{
  "model": "sound classifier",
  "dataset": "acted Russian speech (Dusha)",
  "train_examples": 26041,
  "gain_aug_db": 10,
  "n_mels": 40,
  "hop_length": 160,
  "input": "log_mel",
  "spec_augment": false,
  "win_length": 512,
  "targets": ["emotion"],
  "num_classes": 4,
  "arch": "quartznet",
  "norm": "batchnorm",
  "activation": "relu",
  "depths": [6, 6, 6],
  "kernel_size": 25,
  "stem": "single",
  "widths": [192, 288, 432],
  "label_smoothing": 0.2,
  "loss": "cross_entropy",
  "head_dropout": 0.1,
  "init": "trunc_normal_002",
  "residual_init": "scaled_by_depth",
  "optimizer": "adamw",
  "lr": 0.0043,
  "beta1": 0.85,
  "beta2": 0.999,
  "eps": 1e-08,
  "steps": 11800,
  "batch_size": 128,
  "epochs": 58.0,
  "lr_schedule": "linear",
  "final_lr_fraction": 0,
  "warmup_steps": 2360,
  "weight_decay": 0.03
}
Rows from block 3 of a small sound classifier, named by matrix and row number. Rows with one number belong to one channel. Each number is 500 + 40 x the weight over its row's rms, rounded and kept within 0 to 999. All counts start at 0. Numbers have three digits each.
Before each channel's rows are labels from the 100 clips, of 14976, where the channel reaches its highest value: "loudest" is the band of the loudest frequency at the time of the peak. Only what is clearly more common there than usual is listed. The data: acted Russian speech (Dusha). In brackets: how many of the 100.
# convs1: first pointwise conv (model.blocks.3.convs.1.weight, 192x192x1), inputs 0-191
# convs3: second pointwise conv (model.blocks.3.convs.3.weight, 192x192x1, transposed), outputs 0-191

loudest: 500 to 1000 Hz (43)
convs1.76:495556539526553454495498521488534399441484508537468482500534502508332526508469558568479580515536476467467518457506487522528501488534487488525567466434476436462427477498453544521476497462527520468498507470426499544482579518494562495492511472467597458512463490552520518475533563528505481496498511518529506477469458495538506477499497474480408501557497470447455474465595510530530450530470515438494490490459438514485483495488524589497426485477425504462497466488519539425495524520439465495468457461491505532586485488493497493469383457528426525533463474514491491572507565447531437488
convs3.76:531515489516510522485476515553463521615542514529539579533467524469399507517545473490501487571542447475477524522460519521502540501500487527428403490561437485518482515496520517568484517468507472542466554465503452456498518494559546513491518517518529501473516546525501509477487552517547516572551552407429470472450523498515555497525479531488410456515566469486451516580494543536471503494615448510491479509445514497442580519442561511497483439503569522565451535500564587460485542441553492526535458489525528453523483432556573502564485448473515483558448471515537508510533490520468500532

loudest: 500 to 1000 Hz (81)
convs1.182:542491490403505528495515471533498488558467438496589512570438440555516506521453469504464580559499469495515521527464512494464521493481403390464425474436491498446479461504522491587530504502532542471451523500494473506507492492540468552485455492446501487535503559455484506545493566522509509487551474505520490526464512548465529496553516509454468454557555380447520447489547540501523563517533510432538504527490523486502522535439478550491504503514564430526496479524555553536562442532497456557466536500510538516581500537525502483556491438479523520458597591456470447449532505560504446476
convs3.182:503466491509522521496387472478526505528509446484469549494569552528556524509552505496472541574389474542492432495509514545479524532470410530503474521528521500494503457468440517533540582521500397544512586497445512505495531437505468458469485521465544480525488524547573520447490403465500481512530472495440468445425477554479491487470472509468507555577500440399428447525471506447511469521560459460522518497507478487513528461446535551587494471502484412515538530556509480583487528489500456482537558475495471488556471503505513508525538444528545495496545543492526524440539476467523523417

loudest: 500 to 1000 Hz (36)
convs1.184:543459471451478482540601499528556431468512490501483467534474442536459504497552499501444487514558472519469476437541505461438503569488462496476485504489423440576517538459481496471547510507506482479503469441522490477493471533623579534513510517504452487495505518508405499500537545535521482502389487524476499503500586474552498457516391516502448498489431528470484550465506444465610491458498490510516455479586410539524551510494522511483482579474454505547509444449470502544554504450550498480497521503522585460537577544499476473499540507464490472480504514512552557514553552476522519580
convs3.184:574481496558479473488444477543491501448521542543509499498510527484573527469567588463529458486499492565474488458480457475493465507538501492480557500455520545527509540561499507475504494505507495433517528539526499483527522521432554522492469487550468506529648550582499491510480485504535454465511487496453495551466426458458478425480554545450528524348512485503517497457537588560427513502505481485482432490534447501506580505537438507435574512447449436496504448534485472416529491540493546456457547547486532519455499459487490500418546474518497451540522551515495533541461473490496440473

loudest: 250 to 500 Hz (53)
convs1.42:528438454483445502525474521527483440525448530474444411540515492548506502522540468514516488456493512521497519503462457505481483529547610470492479494550541438544535594443507533495495502477453551403477547499471473534512511508579467477478535490538510466584553481506447514487443476506498486503419589490511454481463435510546445479448498516579465523556518466525512522513483541495523534521525408517460511463547587434524532578479464567503516532507419592499503468530521546502558501495563481497538455510523519528519542471526502535546447524571456461467512550492431597480504490506420526495
convs3.42:470477478477521501491503503438426522443534515531512567545525485518469470540468487538525430445568463499503527567546458507501481525523577482494465485540558460500504566547577488470534428435500483529548456495500509498497515456447512485469511473453469504521533512480483493492501541519506507491478529465591509465548521465487516552460468529492491523384499425506501525487478494587490482542522513511457527578462514524439456554451474476403547549516462535494466535518473468463500477517492479519491418517438532492503495614368525471459462587484546496558422524500533482453424564572527478547

loudest: 4000 to 8000 Hz (33)
convs1.114:474449555412513477487443426515522516485492531477520451500531522477527497504459519535558471534476503472445486519531499456563491519490469499511455528516520462449453470481478543474431479534453534497461474561492417526540513528474475526474486491498475503493501486467585499482485505521519530508565374492492485438470482512390430499536460479559503495571396531516471497588438550511473535548519475414529518483479475465534525425506458490518467486492439561536485455556500517488504477515462486415384473496514455545473485474505490533500524543476620445576524531522408494487550514448501495547
convs3.114:505469537451527496503441497514486514481445537483512473473429494492486537544468479492563532552481466462476491495459500540510497455500498533583491502478486505441505490572540512460500499427523526516417484529480515514580486505513537556442513494579525487534535530526486507573554528496467518522499595513483575497505516396486447404518538554491492531459473533450485530487491536502466570504459498478545523498567551474523534579514465477492538469546600500493495398499537446514511409548501571497513470540477542561464426567471448546541469553583527445486540512555440534524511562447496552543

loudest: 500 to 1000 Hz (43)
convs1.65:470590479466477464530431499479490523538501516556559477465519436457428517489530530464500553565491455514513496526463494513422477563493478481471475522545544518476602468503422529531465449512504529467480496476517441481478472556546484447494474481569528533525471491554537466463445560481487504498433533486447519519479531478494447462477497577559496520482553458528530467519456514462514490508527425495511522472500538528503585449494506460478510587461498494468496508451520475480499493520567517569452429515467492480472560577478501518534489461514429465468518650473488616527456423410519510540
convs3.65:523496501497437458491437424490482460359509498522496505559475468453485507504475512536419528439473509487525510512525448503468460493461504445519534539428479469510494502458456429486479502487504459404494473485460421476462503477496441523467440526479519503527466474559467499467516473509462527488451503501461579534488507430528523400552500511486543429492557467471487485493447457539571498478472482467426552457567498503411526488519534469542493466462498558579465549558547517467514455515424462473513407480442442488452447406539527500472450463543513535535465526464552480437502465501474476503

loudest: 4000 to 8000 Hz (25)
convs1.160:430505502421518500521545527484494558413552502559551484477542414558480481532419423529440478540482543541481500494488458513524486532539509439575532535510485478482482559447441437497501456527490456453499475492474489496518521482509520541453524510438496494407485497457530510513486490561448498498495515495538517485523422563442427540467526534514489504468559584512553501563413542484594472535519490620470504545528548588487569400469488550458526425502437516467498487516452529508532533461526510495501466472517473480499484496483486513520533479483468481433428537510492544518501448547516562536
convs3.160:633499483543519598535502549466450486462465427479415489509464503517456452555482570461497443397508496522504507506485502476531469534502477503468464482506534517535516475487544471514491489487504564525447488505501456502439540481483498505522523512523504440466450421477476402439463473520521440539507503555464549482560494490529462517477483443507626553509401468518515510489547484538436477553534497550531475496474457477550486467468443499570454486470521500546471517467452542449504493546474511439447474432550508470533501479480486446479548427433540514474474486539508434463436437487502443558

loudest: 250 to 500 Hz (60)
convs1.174:527471541516439443511473489465494525496519550494492539514503536529588516555500465456523476587486455472453446458504499445535477582489535383453532515489537450461541568468533457496434525491405615475525572514448468466499568499528492486513507433492516483546512489528456512477457470523463509485565476549424484506579467461513475464446460576537459517510473526546481510492531502528545470571486490490509460435492495440429431546489498511458460431518487540519518477511511537533526500489552480464556439450478552518516439522523505511497486526479514457453511587452465410508456491515453570454
convs3.174:468491476526479477492519450493584530415451571500530409507513467535536494531527547475496470460472524497443474517527478545474455458528497514481495492488482535545599530568504503549509521515491449442473493558484580506528549448466546491479618484516443443544439488499473478490484501460544517556440490497446464398490505473556491497482490513579494574572458501515506516516447457515471533482511477472490483463453489497518472518464564510525506549568514447489414515463512527520491474515535610442573451513484485419410511563489501469515429553535572483514429457490439500449507512513478507529

loudest: 500 to 1000 Hz (57)
convs1.157:478445537551514486490501431502515495549455564465484535471473499502464532529476517541419552555515456484489521483472454486519493493453532492511506498555430519520497555581500495538568529511546536524518532540542539463527499465572521456501490481523484607511477521497417505468556550434465495499426470468531505514610374476533543477471558485519563461445584418453496501494531525512510477490485475353451488518442458532523504436481534458534531544479488497496494563495512522436561445528502495508451504484539459489498524518559488479520570510514512527455540477499538537492483483458526521612
convs3.157:493556475494471524514419566488525446394526576455421462530452443480495482520502496503521510496525536490553488489538462467459479462556498493423467490493482485488544478441566494467443531519495517492427525522516513537453596500493468529475478524501470487479556431528485473490400472465462466475461506430474503484552483461538499470513447495499553481505519550427514466513450445535448544491564499527497476552537459556578452485522477508542537559395439514506517546427501467480438470451498504487597518420509469507501492528471476506550456528424507488469508398495502467415488423470475473500

loudest: 500 to 1000 Hz (25)
convs1.141:535524503555488508515369508537463534452571523525588584498505526507566488493575495488477500454456471474499515487592515493447490487506485513514478491515540488539622468466528573408484458507479584499502459492589470519511503520522531554518512500498525426500533467501551487493522526416495478497564532496501521435549467522550477458484524529502482464459469430555471453585548480539486514487439530456523519479565526461483502568521505503539480475478528513515498448503584546490535535455488498418486491458455541480493481493498508486519476461520476499488454504457512457476457604430386557490
convs3.141:514499511484488453502547542453488525519474525504545528524455484484572517577516528512522461540451467446539488531456445444522504460504500518594488578536517503554538516509498436468530480496539461522595462526502420483496513551493499529521486489527547503521462563497480502509549501536526521513500480524626538560540570503459511476478593502500435419566495467565490530544520450569550459425464481471463509486522418493525515493479493553467477415513446535527525508442559505556575467544484491488519481516469526547496460508447455465542410537595557531456493530490503508430469525537453574516

loudest: 4000 to 8000 Hz (34)
convs1.2:494491462553559541493530462489475558423549526511481548474503524506545529506465528461486493453433485496484506515507511543465458493529448471502416518514393548480541468496587502521525515456522560522492497486549526566484522557488472625513511504453478523535479493401511517483484501526512515505460480532552495461455588515587500383543567490513491483497545538500420445498495473393503536504455465506529545507510488501357482539431486503475478515520508539505508539492566503479529502471513500466470461557474515506532507581478514535518426535551496499509497518522540486478417566549562478437
convs3.2:495504515488546511461545446545543417541436534515546432540439480484468440517451502504522541446508463486511458529466473493543491517533536507530459471511546485453549548501548443463514518476559536469494462465545451445470512499462471536522479525525527541426454496423417473480499531533499541530450547476500523494544445512437483463535516482489558513481492491508539583509433407553510432522531504492499481489471450539489516499494568522503510436447561502485492465448539479473531516580465553429484509445516472403554493509474495463541484535482486450564630501486482469419486406537495584542

loudest: 500 to 1000 Hz (26)
convs1.4:502462443404602453508494508474510452518517441441521452428466509476444451481442504547528548580584454498504482532444478474429565509520471469595575499434482415540512504428517525394490442470497531476519506493465469512419533540542531508475502478509419487485473523578591526487484594410486508499499532529494480450497490543503463543521455565510554533563509462514508516513472498509578556481485543503525474463476506518495486479523487487469465475496447444484494517550501478510477507519521498451467491515560437499485451469485499497449508451488537495472567504440531411530449460509494495473
convs3.4:472506554526525474469462487594504502574525623490515536517510534501470470533490537516526504558497539596500528500521460489587485491545519520510532488492511520527527511525510567531485521529553542497494605486511535490503540539537442473439488518483476523495553518575579523522511510516546546491552461504461490489485504551516512597561488502519558592527611505539503492504428495528500511541584523526526419574480473510500521546513536552545508517569572493498505533560531491464540565455513466581535504542577511448509574562420471487554497512504473524570519468467528498517452530480490455526

loudest: 500 to 1000 Hz (30)
convs1.100:465493512496523574485542487522482518495521505487550567507500472469351475449495530504462499553508430467470488440514498498422509492536509506475504532523477510463499465526445541509507556501517486459458503493538496502484478480554548559490533545520500538549527543493516515520509526475496498497452512516551489448486484505469503435545532496478441446574451567536493464543464553423414514492594498534447525487472450554553453455476523504570492503503619470516504436503503492519461620494384505459532553494488520436461496526533488505439509469518499478546402477506478525512486574473467434604
convs3.100:483496486428548453526450482583452509527549448486530549510583506492452516509519485520474518567456483501532551532544565473489527535502440576461523479595484552463464505453533478492492494481450492554497550487574542516462533482513507434588407518475490465538499519544545427485505477479528524495447518562561458523453523460496541518476445529500450463529545392509543539480463561431477501475542535518452491533503508511527484543534536520480442546395503544505506470491460435514513558532500456491466464481537476482619476402553541517525468525525503491482532508461480446560536561471499542488

loudest: 4000 to 8000 Hz (45)
convs1.146:485556506458449464536460494494498545506541490585512473465483526533496476507587514489358435509443545458489491535627525500473510589467522520568533511473422524522483470471515527490532501477491539487508562527528506446495487538481517575483500483496474489436486514455524496578512504525461504501470475466498482518465521497565578396551583430472568494495510543486517552487559482410511508453518541512512508518453529513480460460505509464491498454428441524532509474513495504439564459490437504452450578542514491481457510498493463479552480527517577445524510431452534499438522555522483441450
convs3.146:551532532522495480523547494503522524571460477514548539518519521498496477498526527450495603518488472512492465506451466510498487488515509491489544552527561518547496514468537504581515514586514483487498539470478510484530511512552526496468516512492496554497431528526533456457538471446509422512536503460543509528461411613512483517444524481505565563599517526532437504526453491529542512479494525503436521449484469517533474481505474546512444459555510478585473434511477537524540517553436526522551566532442541480507567539493477438520429472565572550603466494489557519361488528504588529544

loudest: 4000 to 8000 Hz (49)
convs1.26:458500530436536541472559486525478456475588566438511467443469454489463473497481420465424523493484479491507538528522459489483506448511481474486529499458490497516561517437500457495448493533459531469473511475540554504486517499499537573555510409468506442524496494517534499462537451489551484508481506486560460452539450593510465539489545479487454471508579514483515533531538472449449508468499529573539510544490548512533480452467514502586465455481477545479513537498497481496553499513536484482482537521502501522522462489542472538547408635486537573558542603484440544553477569616520580478
convs3.26:526498531478491596505513546494435428471507436476507478497480418507506445471447520477494435473552481483500501519415469427457540551484536476482481477504500466530414512489485504457517485557435552484613429567502514485488513473475530535538515449525476459480463506505494476504494515503458436562460525545552499445573505479454447575479495489436493490438381529536518510578486471465424427529519458500493419560508516470557490548524453508438524515486485482515442503428443488434431505471534481455461533396490522443500446451556538479444479544485534499502506501538511498486468505513485505511

loudest: 500 to 1000 Hz (34)
convs1.189:517460580499438455464473530500524505457478551509534455494481511468505531495476538507470435522504465432481511462502464429439511454525397583543511446442397417482640438524514459434487490474491492464490469445498509466472458475407528552491523484516486403517506491456568531504501579493480488505545491525463466458530530462455484515495460521470510491527405457480519541521450434479503473471484492443452531469501592451557476491533493473563505514510467482537526495478513507484525485492476497438469543447479531461535550537500499459504514509475451490475494456510530414531507521418429487584
convs3.189:401444546536528473518499539434469530518494542434503475506511495483477442471528391469471462508467491540536474501470484593439506483479402423523465467512508488459505407531493496508458493465456503516405561497444519466479524524470455400498508466431524533502490540470538527459456414448468476429459535505438487524453496480434524417471445443508491502490537483437530446450481475422568512539494518499478491464494519484458438468461555503557517577498486478529427549546472484494529533454514439513446511536513454456505500469501480480505491474447478458501467452479541419514487450468515488450

loudest: 500 to 1000 Hz (38)
convs1.143:490541544542461514493452466523519482595483470531516546474489538518399551527588517583535461507454505496485510476485510506475535518485454487478483482455478544482475514484538495568523510475574540488514541484531481494485484571485526489481520581543559489473492562427518502520532576517477496504514530485565492480440503499528530466556555442474428463503513444474462393515486518487436412556572496448517494504446482600456448487465552529474515454498571531537510418481499548523605512550459500519459469425549526524482481471481535516438466472436481501503569477444536476439533448495502443534
convs3.143:470486532483464465519483537487444450453498511443517481472558492533491485509496457469537448528432524534440411533489519610410482466507475439433444456570495450483544495536448484548542478443494456569437497475549560504487574478543532454537504512531496468475571492466446497515468502493468521537488598494490514417451504530470500519471440475474503529584530416511495507519494550527457470476475494484495519574511489502538507532465461450421456523517571475484524477541478510488497478495523544539511551452493498439515557511471520465517456532465498384517551504579462456552592570541483471516

loudest: 500 to 1000 Hz (26)
convs1.138:502429443505578491481446570517492475577446448501539429453495413472529455473519531562467460538526494462471488502491465499452542487532486484468463543450539491502440477441508415580453493512499565481499505512482439436501489464549455544484434427516489496619523476522532483525492576421514479489558424468465540506539514480498475491518407488563467461522559483555463448524469535511507525516531473447509504528492526517471400450492438587495482490493463504519521499560567499531459545508477492509487493525483447521525548436465492486484542475443529506482537572511508380501491543518517515486
convs3.138:479510508485517464457569551524511426478469471494545463555425471473551443542489531482520503504541547504518482511410470463501514543506533498561576484491496556532520513465570480473488442500457534517475440485492488479462506479512498447482530526493480490479520473551479582480457506494517442544500493544478553502474501515539545487548538524482473432553563533510557529448486461488491555532485551507531450455447442519496408476538517495409477425489444455528500521479526454499507514588435470434491604500481429425509438534494560488466428512531435515554473495492457416554491496592444569551

loudest: 4000 to 8000 Hz (41)
convs1.11:496475489455508497459464486515523503520451470482556506528488529558523536552538454514544418499462508450472477544548506466508509528489487560547580462486530471467504545351522495485554475533490497445467495539547530509547489501454559587524523453516518475507539463493432460528503548484468513499494516525467505417442531499535506472528475509492508538544520452470493508503477437446505520388530492457479507495406446500498530494497474468467468367471495486510513509530530473538472457569516520516454542507484511580451448501470508485584490558558582478534598443540511513553519491450539425413
convs3.11:460537479490480401534492516489438442440505537482507528505544458527484459520556416523475569568497460511620558507430531504563496545509518458348452479505480533423477509476551523450505518543506496590464520495601533527498433432476569529569479538520481466454485451541504505491443502527505482518472514473560496472493601496485517533493518494483461531502507417550522551518510498509503505482482534482508514512567501479544418600563447452529560471489506513470471470507509515505438487503482495492570509505537497507482456527537503505521447568501483497475508504532523502516434436497443516554

loudest: 4000 to 8000 Hz (39)
convs1.24:512467417540560457509493503506478481545531503459474577449506588545546523513467456487407487492505486502522489477535480521578571444488604414559504528529480535562551549481490522430526523491516474601537503500525495481525512525502546544493550522426456465443509491489451517536533463516490507516476524549471550459559409493557483492445539475498491491480494488434419470515495488504466498490462509617461474519488515484501446439472492479518487485542519483569493484454512452492555515489521463403534463548488524454523501486561486535425488493550503555504486533542483502498451605533557595511
convs3.24:524476439500482511497528483458500577539535579506506488510513480468492504446477506495515554526436456539472466485567469546534557431524484496539486462458427542431461497494523550548477512544529491501466569477503432496506508549539459496523480470470566567480507537490458474575434508464545514427568514436538510541498483521597495495457513482468505575498581508487513449545523524505525508456554528494533501447517545523406602495499497499522465472533594492518563464502504476429453489428537467617475567548444544549495523543440474493498511449475502464518470566520571508463477530463557513502

loudest: 4000 to 8000 Hz (47)
convs1.17:480519538546589570513489474507527501491490527542439517504503416491577508464431493456449484545473457521453519500506447465471516583548528498542526507544526506531530519447465517477480507524459523424499532527461516422503500483515522429517489447460484522525505520480477496513489421477511494500474465487551531560422553552483490591483558473538538459443489545512496572470462502468490464486514473556512477546511407519435380487518442514530526474484468535481493542497507511547606533513408493421568493504490500527505516496504475498562503583498453447528548518521450519393470493595543541499
convs3.17:463456503490460508461481475553541468483543537546539501518548535493445547466539514518498536527435485483425566474608563467464460495453521551450447504493470423442510469508507533527470514533489493488473533475512446527513558440511401498496500528458513452573540543520517514528577504501514490528462467445444388529457478514516477572575497513474506510502544491512507560462490446530479569485492491497572504448488578500468513524496481449553561560587413500491468477494542430519453539538554499538455480490477447448484542421474524563572555501463460484487571477462510516562503506547484508467

loudest: 250 to 500 Hz (45)
convs1.112:447391509396483466493568472503489486493587486420523578501484499526498520494494459564452486506513516462501480477492523513425520447457419476499565513484464443477487483510520512526496477486515520556515515468540462425436488450464554448466478450413386463520511445470447523459480561470583486511477546518522512485531467489459529477497400513426437486438540549497526531500516489567511492456516552474512529526494470496522551497505476459489500456488530432510488571495530510521501446477537485531525425528478418429508575452528508484448482467452577550488544515496504429511518551524525546473
convs3.112:558443518506462481520509467450469518505467413430443509535508460475436434536485426436546548492509524476474403441467492508497549408511461568487492464522496534464510491490500463497518442477494499544554468455512500513458507585452488463473461494526585496474474486506507466554492518449444498453461527416516509478557443537468519452478471465500548529570469487453484478549439442494435512486534495549471440519533499474500517583445424530498501513452519455495484525454416524453504482534506529538521553531545552448535547537525548439516452504534456395561451482481461515464556499502494566445

loudest: 4000 to 8000 Hz (29)
convs1.18:446587568532498475516438467545520449520475505548497514557467494502528469561488532423525550451477472472461509474469486482527464611457475505448507488442530493490523490455490479506525567513487553436529485512496474545468508492478508623540487463479529510523541544475496481498487472553444520500511493461560513510533617532451488460497549507502481504479467510479554520598556544415440509498542526559502481470472518506507492400487520497501541470470551534490506416513542481494537506556460499571419513490477506455505453535514530527513582611530458442507467460454434521473555423529450493458
convs3.18:482465513525491458483499558553519437474512514504559538499534471460510510556529464530502462511551464491561513355411463457543536489522537472430482506476486463509465484550527463412499566521429496571498507518448499569478483484573508471491507548445489480508503529543557527535418471558490515476455521468456593541554497467443537502527503549494532492459437511544563523478542474459505466486453520468405464540578502492488456483539513521499519505507458539530418564506569504465494465442535447448467464542501435495503382518516446504493531527519510535499509475553562539483452453507502457526

loudest: 250 to 500 Hz (59)
convs1.152:523524501533528438500501471498514472473505549515453495431514491524621469514427523487543553496461505529475496486508482414513506549515480473550575448540473436510441493553450463502507611483530540358546524471483503461474540512572526460512553418481484536464460556433414459494542462445501468494473480499532515469444426499539520472513551491522540468517506451510390511528511478525470532449419487505493516491513483433448409433505559486485475497468515555470501488521523528545515526524520516456574430491486515482476529530531513457528415527567436457496488489491497493478488504494522537557
convs3.152:501489505528471505525547457475528531488426499465492465533405486547508507523443456471506459515552543469543436456502448597544504488562524486553531484546564535474501504538547466510487467534565497478431486528494578435528520521519531465454522450479533526467528559458452540529418494468452512428564475447568520402461485504446523439432526467567524488490448546519492498537516429478524465542479488520502495523538465486495479499491566514515545525546542434537480588469483552481517473556514513440555437507490531499514480549448443454454452549504446493518415448479459467515413516497564463525

loudest: 500 to 1000 Hz (26)
convs1.136:502479500463533477471579490475508532463533470487487482449525425475504508503457466548467462437489527441492511534471482515441433493518597520482451538551415464469500530437510432467477479494445566531502478492502431527494507561513502445518482559493517627495499516496491508578453501473525499506511534535603499503566591510481549546503495483500495471570521447438527556542493531492503557543448561511513523489523558500471485596439470612506478567467518530529496479507510504451467439515461481515431505484504490494536439503520489467502516491487492487433556567562581498514540513497469476613
convs3.136:441509553571483426503548518502486514485533551489521447519526489484484503493468469513493445512545515466447488492487453522454457495481565446488533508397497531594551525515573519495502493522556487456484418510467559540511478524472473487444516504461499417510478511510457508532486507531539483491510449383494596504472486503480540439552496519560566512527507532487460581424445511515480496457530451486377476537446481534501477456500542465459429422485448472553386488477486510499515514530466481462487501548490470487471532536543516514527415495542531537570470408477422495478441461507501513500

loudest: 4000 to 8000 Hz (25)
convs1.161:442487463425519535491488519489500443472541430467469568467488541541476474496516559460556534461503454521508508488483522480491429454509535548579554456517453485429490454492508497521546498522515585455461478536470418531487461524537506433500509416518556489462516505486457459529512486441511478499487485524516520472383472490507542443488480418497549467484463509549443483459462504457501545484516426425450497503524486534450485454470574483500512431501584490519499546520557465491509490518537494530462403586507462461497522469465523539606490545537424516477515511572512561480497391504511447474
convs3.161:586510460568492528504440499488565474434451535498422544556441485484475550444406468523546491500510472532560461477546484452483434483512485493519542515469505537458477494522523482533434464581504523439533455490487535493519462499540482488484536445516479512490529480531468520523525455478465488451474473519466506568476466499516502556480484516460517435522536558489434400538518464452510398540477521561483485516527537518470559501443498453512477520518518513523474524478471527472399489434517497495458535543496556464546489493455503552403542428474455495559417466517543451484490567444521370485

loudest: 500 to 1000 Hz (85)
convs1.41:489485449452427500489452471484507571458473438533559485521510423487533486509491498560481588500518491514489538460394486447512451514527387524528447487421458491478452513481543460476470557519532481510445474508472561495447490485538498442525518500582441430479491518404457511505487574535577496495567492501509536544494530492481520493559507466500531438472422404473493409505493521492484499457535489404522485510474502503485578567474529608541558493490530408502497502515567529506516523495507503549523504467473514517547486514489508500511510410478501415494480542442482476473458536494496493537
convs3.41:480450487489561524459464491408535513528456421478533529572482494517439552477498466429508506495446511470526495515487477495402517451436439419551439520465445488489480432505418485503482526455444444496472536478442510433478499482429510437464568488476556484508460541464527524513474417426405505519467540530492437536464493463461521415464472493508490454437471490399509463538512475452506465523519482468541533455529430470466499515524476526565503477514496419451471463579522462522478519553507495490483491480438500477452452486481515513448507423529518506445456481535548477507481523510489466414

loudest: 250 to 500 Hz (52)
convs1.35:468497525373493464465591520514487601469493451487434491520542609462479500504487431566514549478476515485481520507460517448438547534481545456515533541453418513528445523570517478484496469470485487461508482455479467481460480494468523466495534501471401491471502523498506482538497517504430506502443447477438463492549485531531545511515504482482464498527483568427461553465532498517542494551525589471441488499518484407442482513483424500475515500453458552485488477550533527433472475479480505489512473472545444566573520491514494528549448504488588466453554424508497421507522507536490517391
convs3.35:526496448513514538432512537487515526537443499515550507482470513560496414514519457488481430577526504568481435530523553466551487518538505515541519497553478532466542492553525587473523470394500510532445468507520553534452474518478580534634493442525492497497480530522494450548522516465472550458524474524530424504473552549463477506561499444513449506572438533535544489515462555494427528531512478518507494499517544501576540530535474546492516554616463494512470504500462555477474568531517520557569549514496493516606490460506460520525501542538458474535433506494486553514493572451492562473

loudest: 500 to 1000 Hz (36)
convs1.59:575482469460477509488466516506543445513529527531537482517507414535462528500536452594473450591468480473502506479469486478521503513514545511536492441584471572472485507474531492442513496492577583563556489506444545488474446553527485494479510542534526531582508502507515506446506555482441487504506545479536519471507466497534501583536541484510508505547577414507497459442455496534452558531480444429432523522477530581410570576546480523476478531563432537458499468463493562586506568512505526487526479491530546479501471569521533524502545482547557449490518470444543434491525500539479522442
convs3.59:493497488450480582486574508413525540461564537533478567523534539515504466483518531475523498499527518528595495534542522429513484483470449462426481496564523529521475552457541501510468545621488485431491526558525536410494513473537546446521494473587510461549485528512482456533459478504514461506564529499479489493505515485500501490440434513482409511478496516515472488505511558437534457471467516527510517493527434494554550526451418470552522534549504519552519526493491518544530519487595471525532482434485523438512482480581414482483547456473482524520579482498534493452568417572480560565

loudest: 500 to 1000 Hz (45)
convs1.154:471463533497564495532465484496512485454455402499516579480471470486438475467470444592578568466516580431484500539500534496522516474489428442489357525450483510488436569535486440470483530513550489547529544466556458553486466540492472463495501544501517474499494479456500500452472590516518502504469528545452499513497551499514483476501548532429509528561358523477544462510466479524511491481495485486508512536538489551527526550466469550492474536534481504499511494501485515560481451560509469518424441494475454490453476494446518485443483413474484547472462505412517469445495467444430471440
convs3.154:456495536549448537491453548579487508483505512499535503439560503468467499496506541561427543528516489569520525540555557438509487504503546452501496446516559527506511547586495503526500489486548518529526479521535564582525535516517526502502504484499430521571491515548454516518440550525546494479455452579469562507439558433502487550518497488512505539485526509517537539483479485558513521492486524491523542541546569516555473563523531473538540528530526510540481532418447573534566509416504533529526494545516441559559537593555464528525461557509498438547484516467445491578590421504415542518

loudest: 500 to 1000 Hz (36)
convs1.151:527543574459481514506487430535501505518510541527481465506533497471600472549583481504470565488520546546527541512482505501443512513497570551460487486553518599531447526480468572483483455500490510478537493498485519504528517482522515399467475577498537550479519482508518473485542475441410504507495506533529445439474488497443451446459489522522481502504473485505506405491495476547516449579518505460454537471586492494489522471519504511514521501487532526515468453486518513483474464541498486506563441500593518460492432501499530516504557477563517531501452440485497597554548465496555650636
convs3.151:592536437524509501569512431398469506557523569560472536568479424466507500464421502516502499498514480519480482485465495427598547537490510538546526519496484503428521524461519498442440453555487509514550511481492519491494507504457470539487473488531559505520512439479506437483532559538480468496493520439607520498514511465492463509500565485504490470422553513556498506556538356564492475487514420531453477541517491483461515567500438532473565490451492505446509469436510488485472484488513538513477397510475562412465540556463464501451485513454528519438508469535549496468485526479476511528

loudest: 250 to 500 Hz (52); 500 to 1000 Hz (28)
convs1.172:546459454525561448521498493508473531495502476499645519498497489443530509477430447485502571491494489533500518446522439454537471517549511500531472476496521510521521561525474448420479458476502499466549483524487516534517481516508481574471524491548470509434501460533381492480454499445527490499507539506518443468510455511591467540458418520541495500493524458507607441486475474511531606446529538491515512502557455451448533567466504550463495469473427495495472479509499533527565572483495492442577459462507555499472489483497485536559485440586539533596472521517550523479499495509447576437
convs3.172:471488559563504511548491421539476483489544510450502515502559469494519446512512435498533450589480495547528512439526449517561539460521461452491488464531528455497512498466597579539517496517527520495497626459499458522513498501528492479551468471473508606455490538511546441576485530468537534530559547536438512488457522613532513460491452487484514503500532545491445474507547574479532543500514559488578501514518501531503535567457570532515487536553538513660480549515497532516532532465460501497509567507521505497504550520543533491564511520489509478577439544556519531481503478533541539509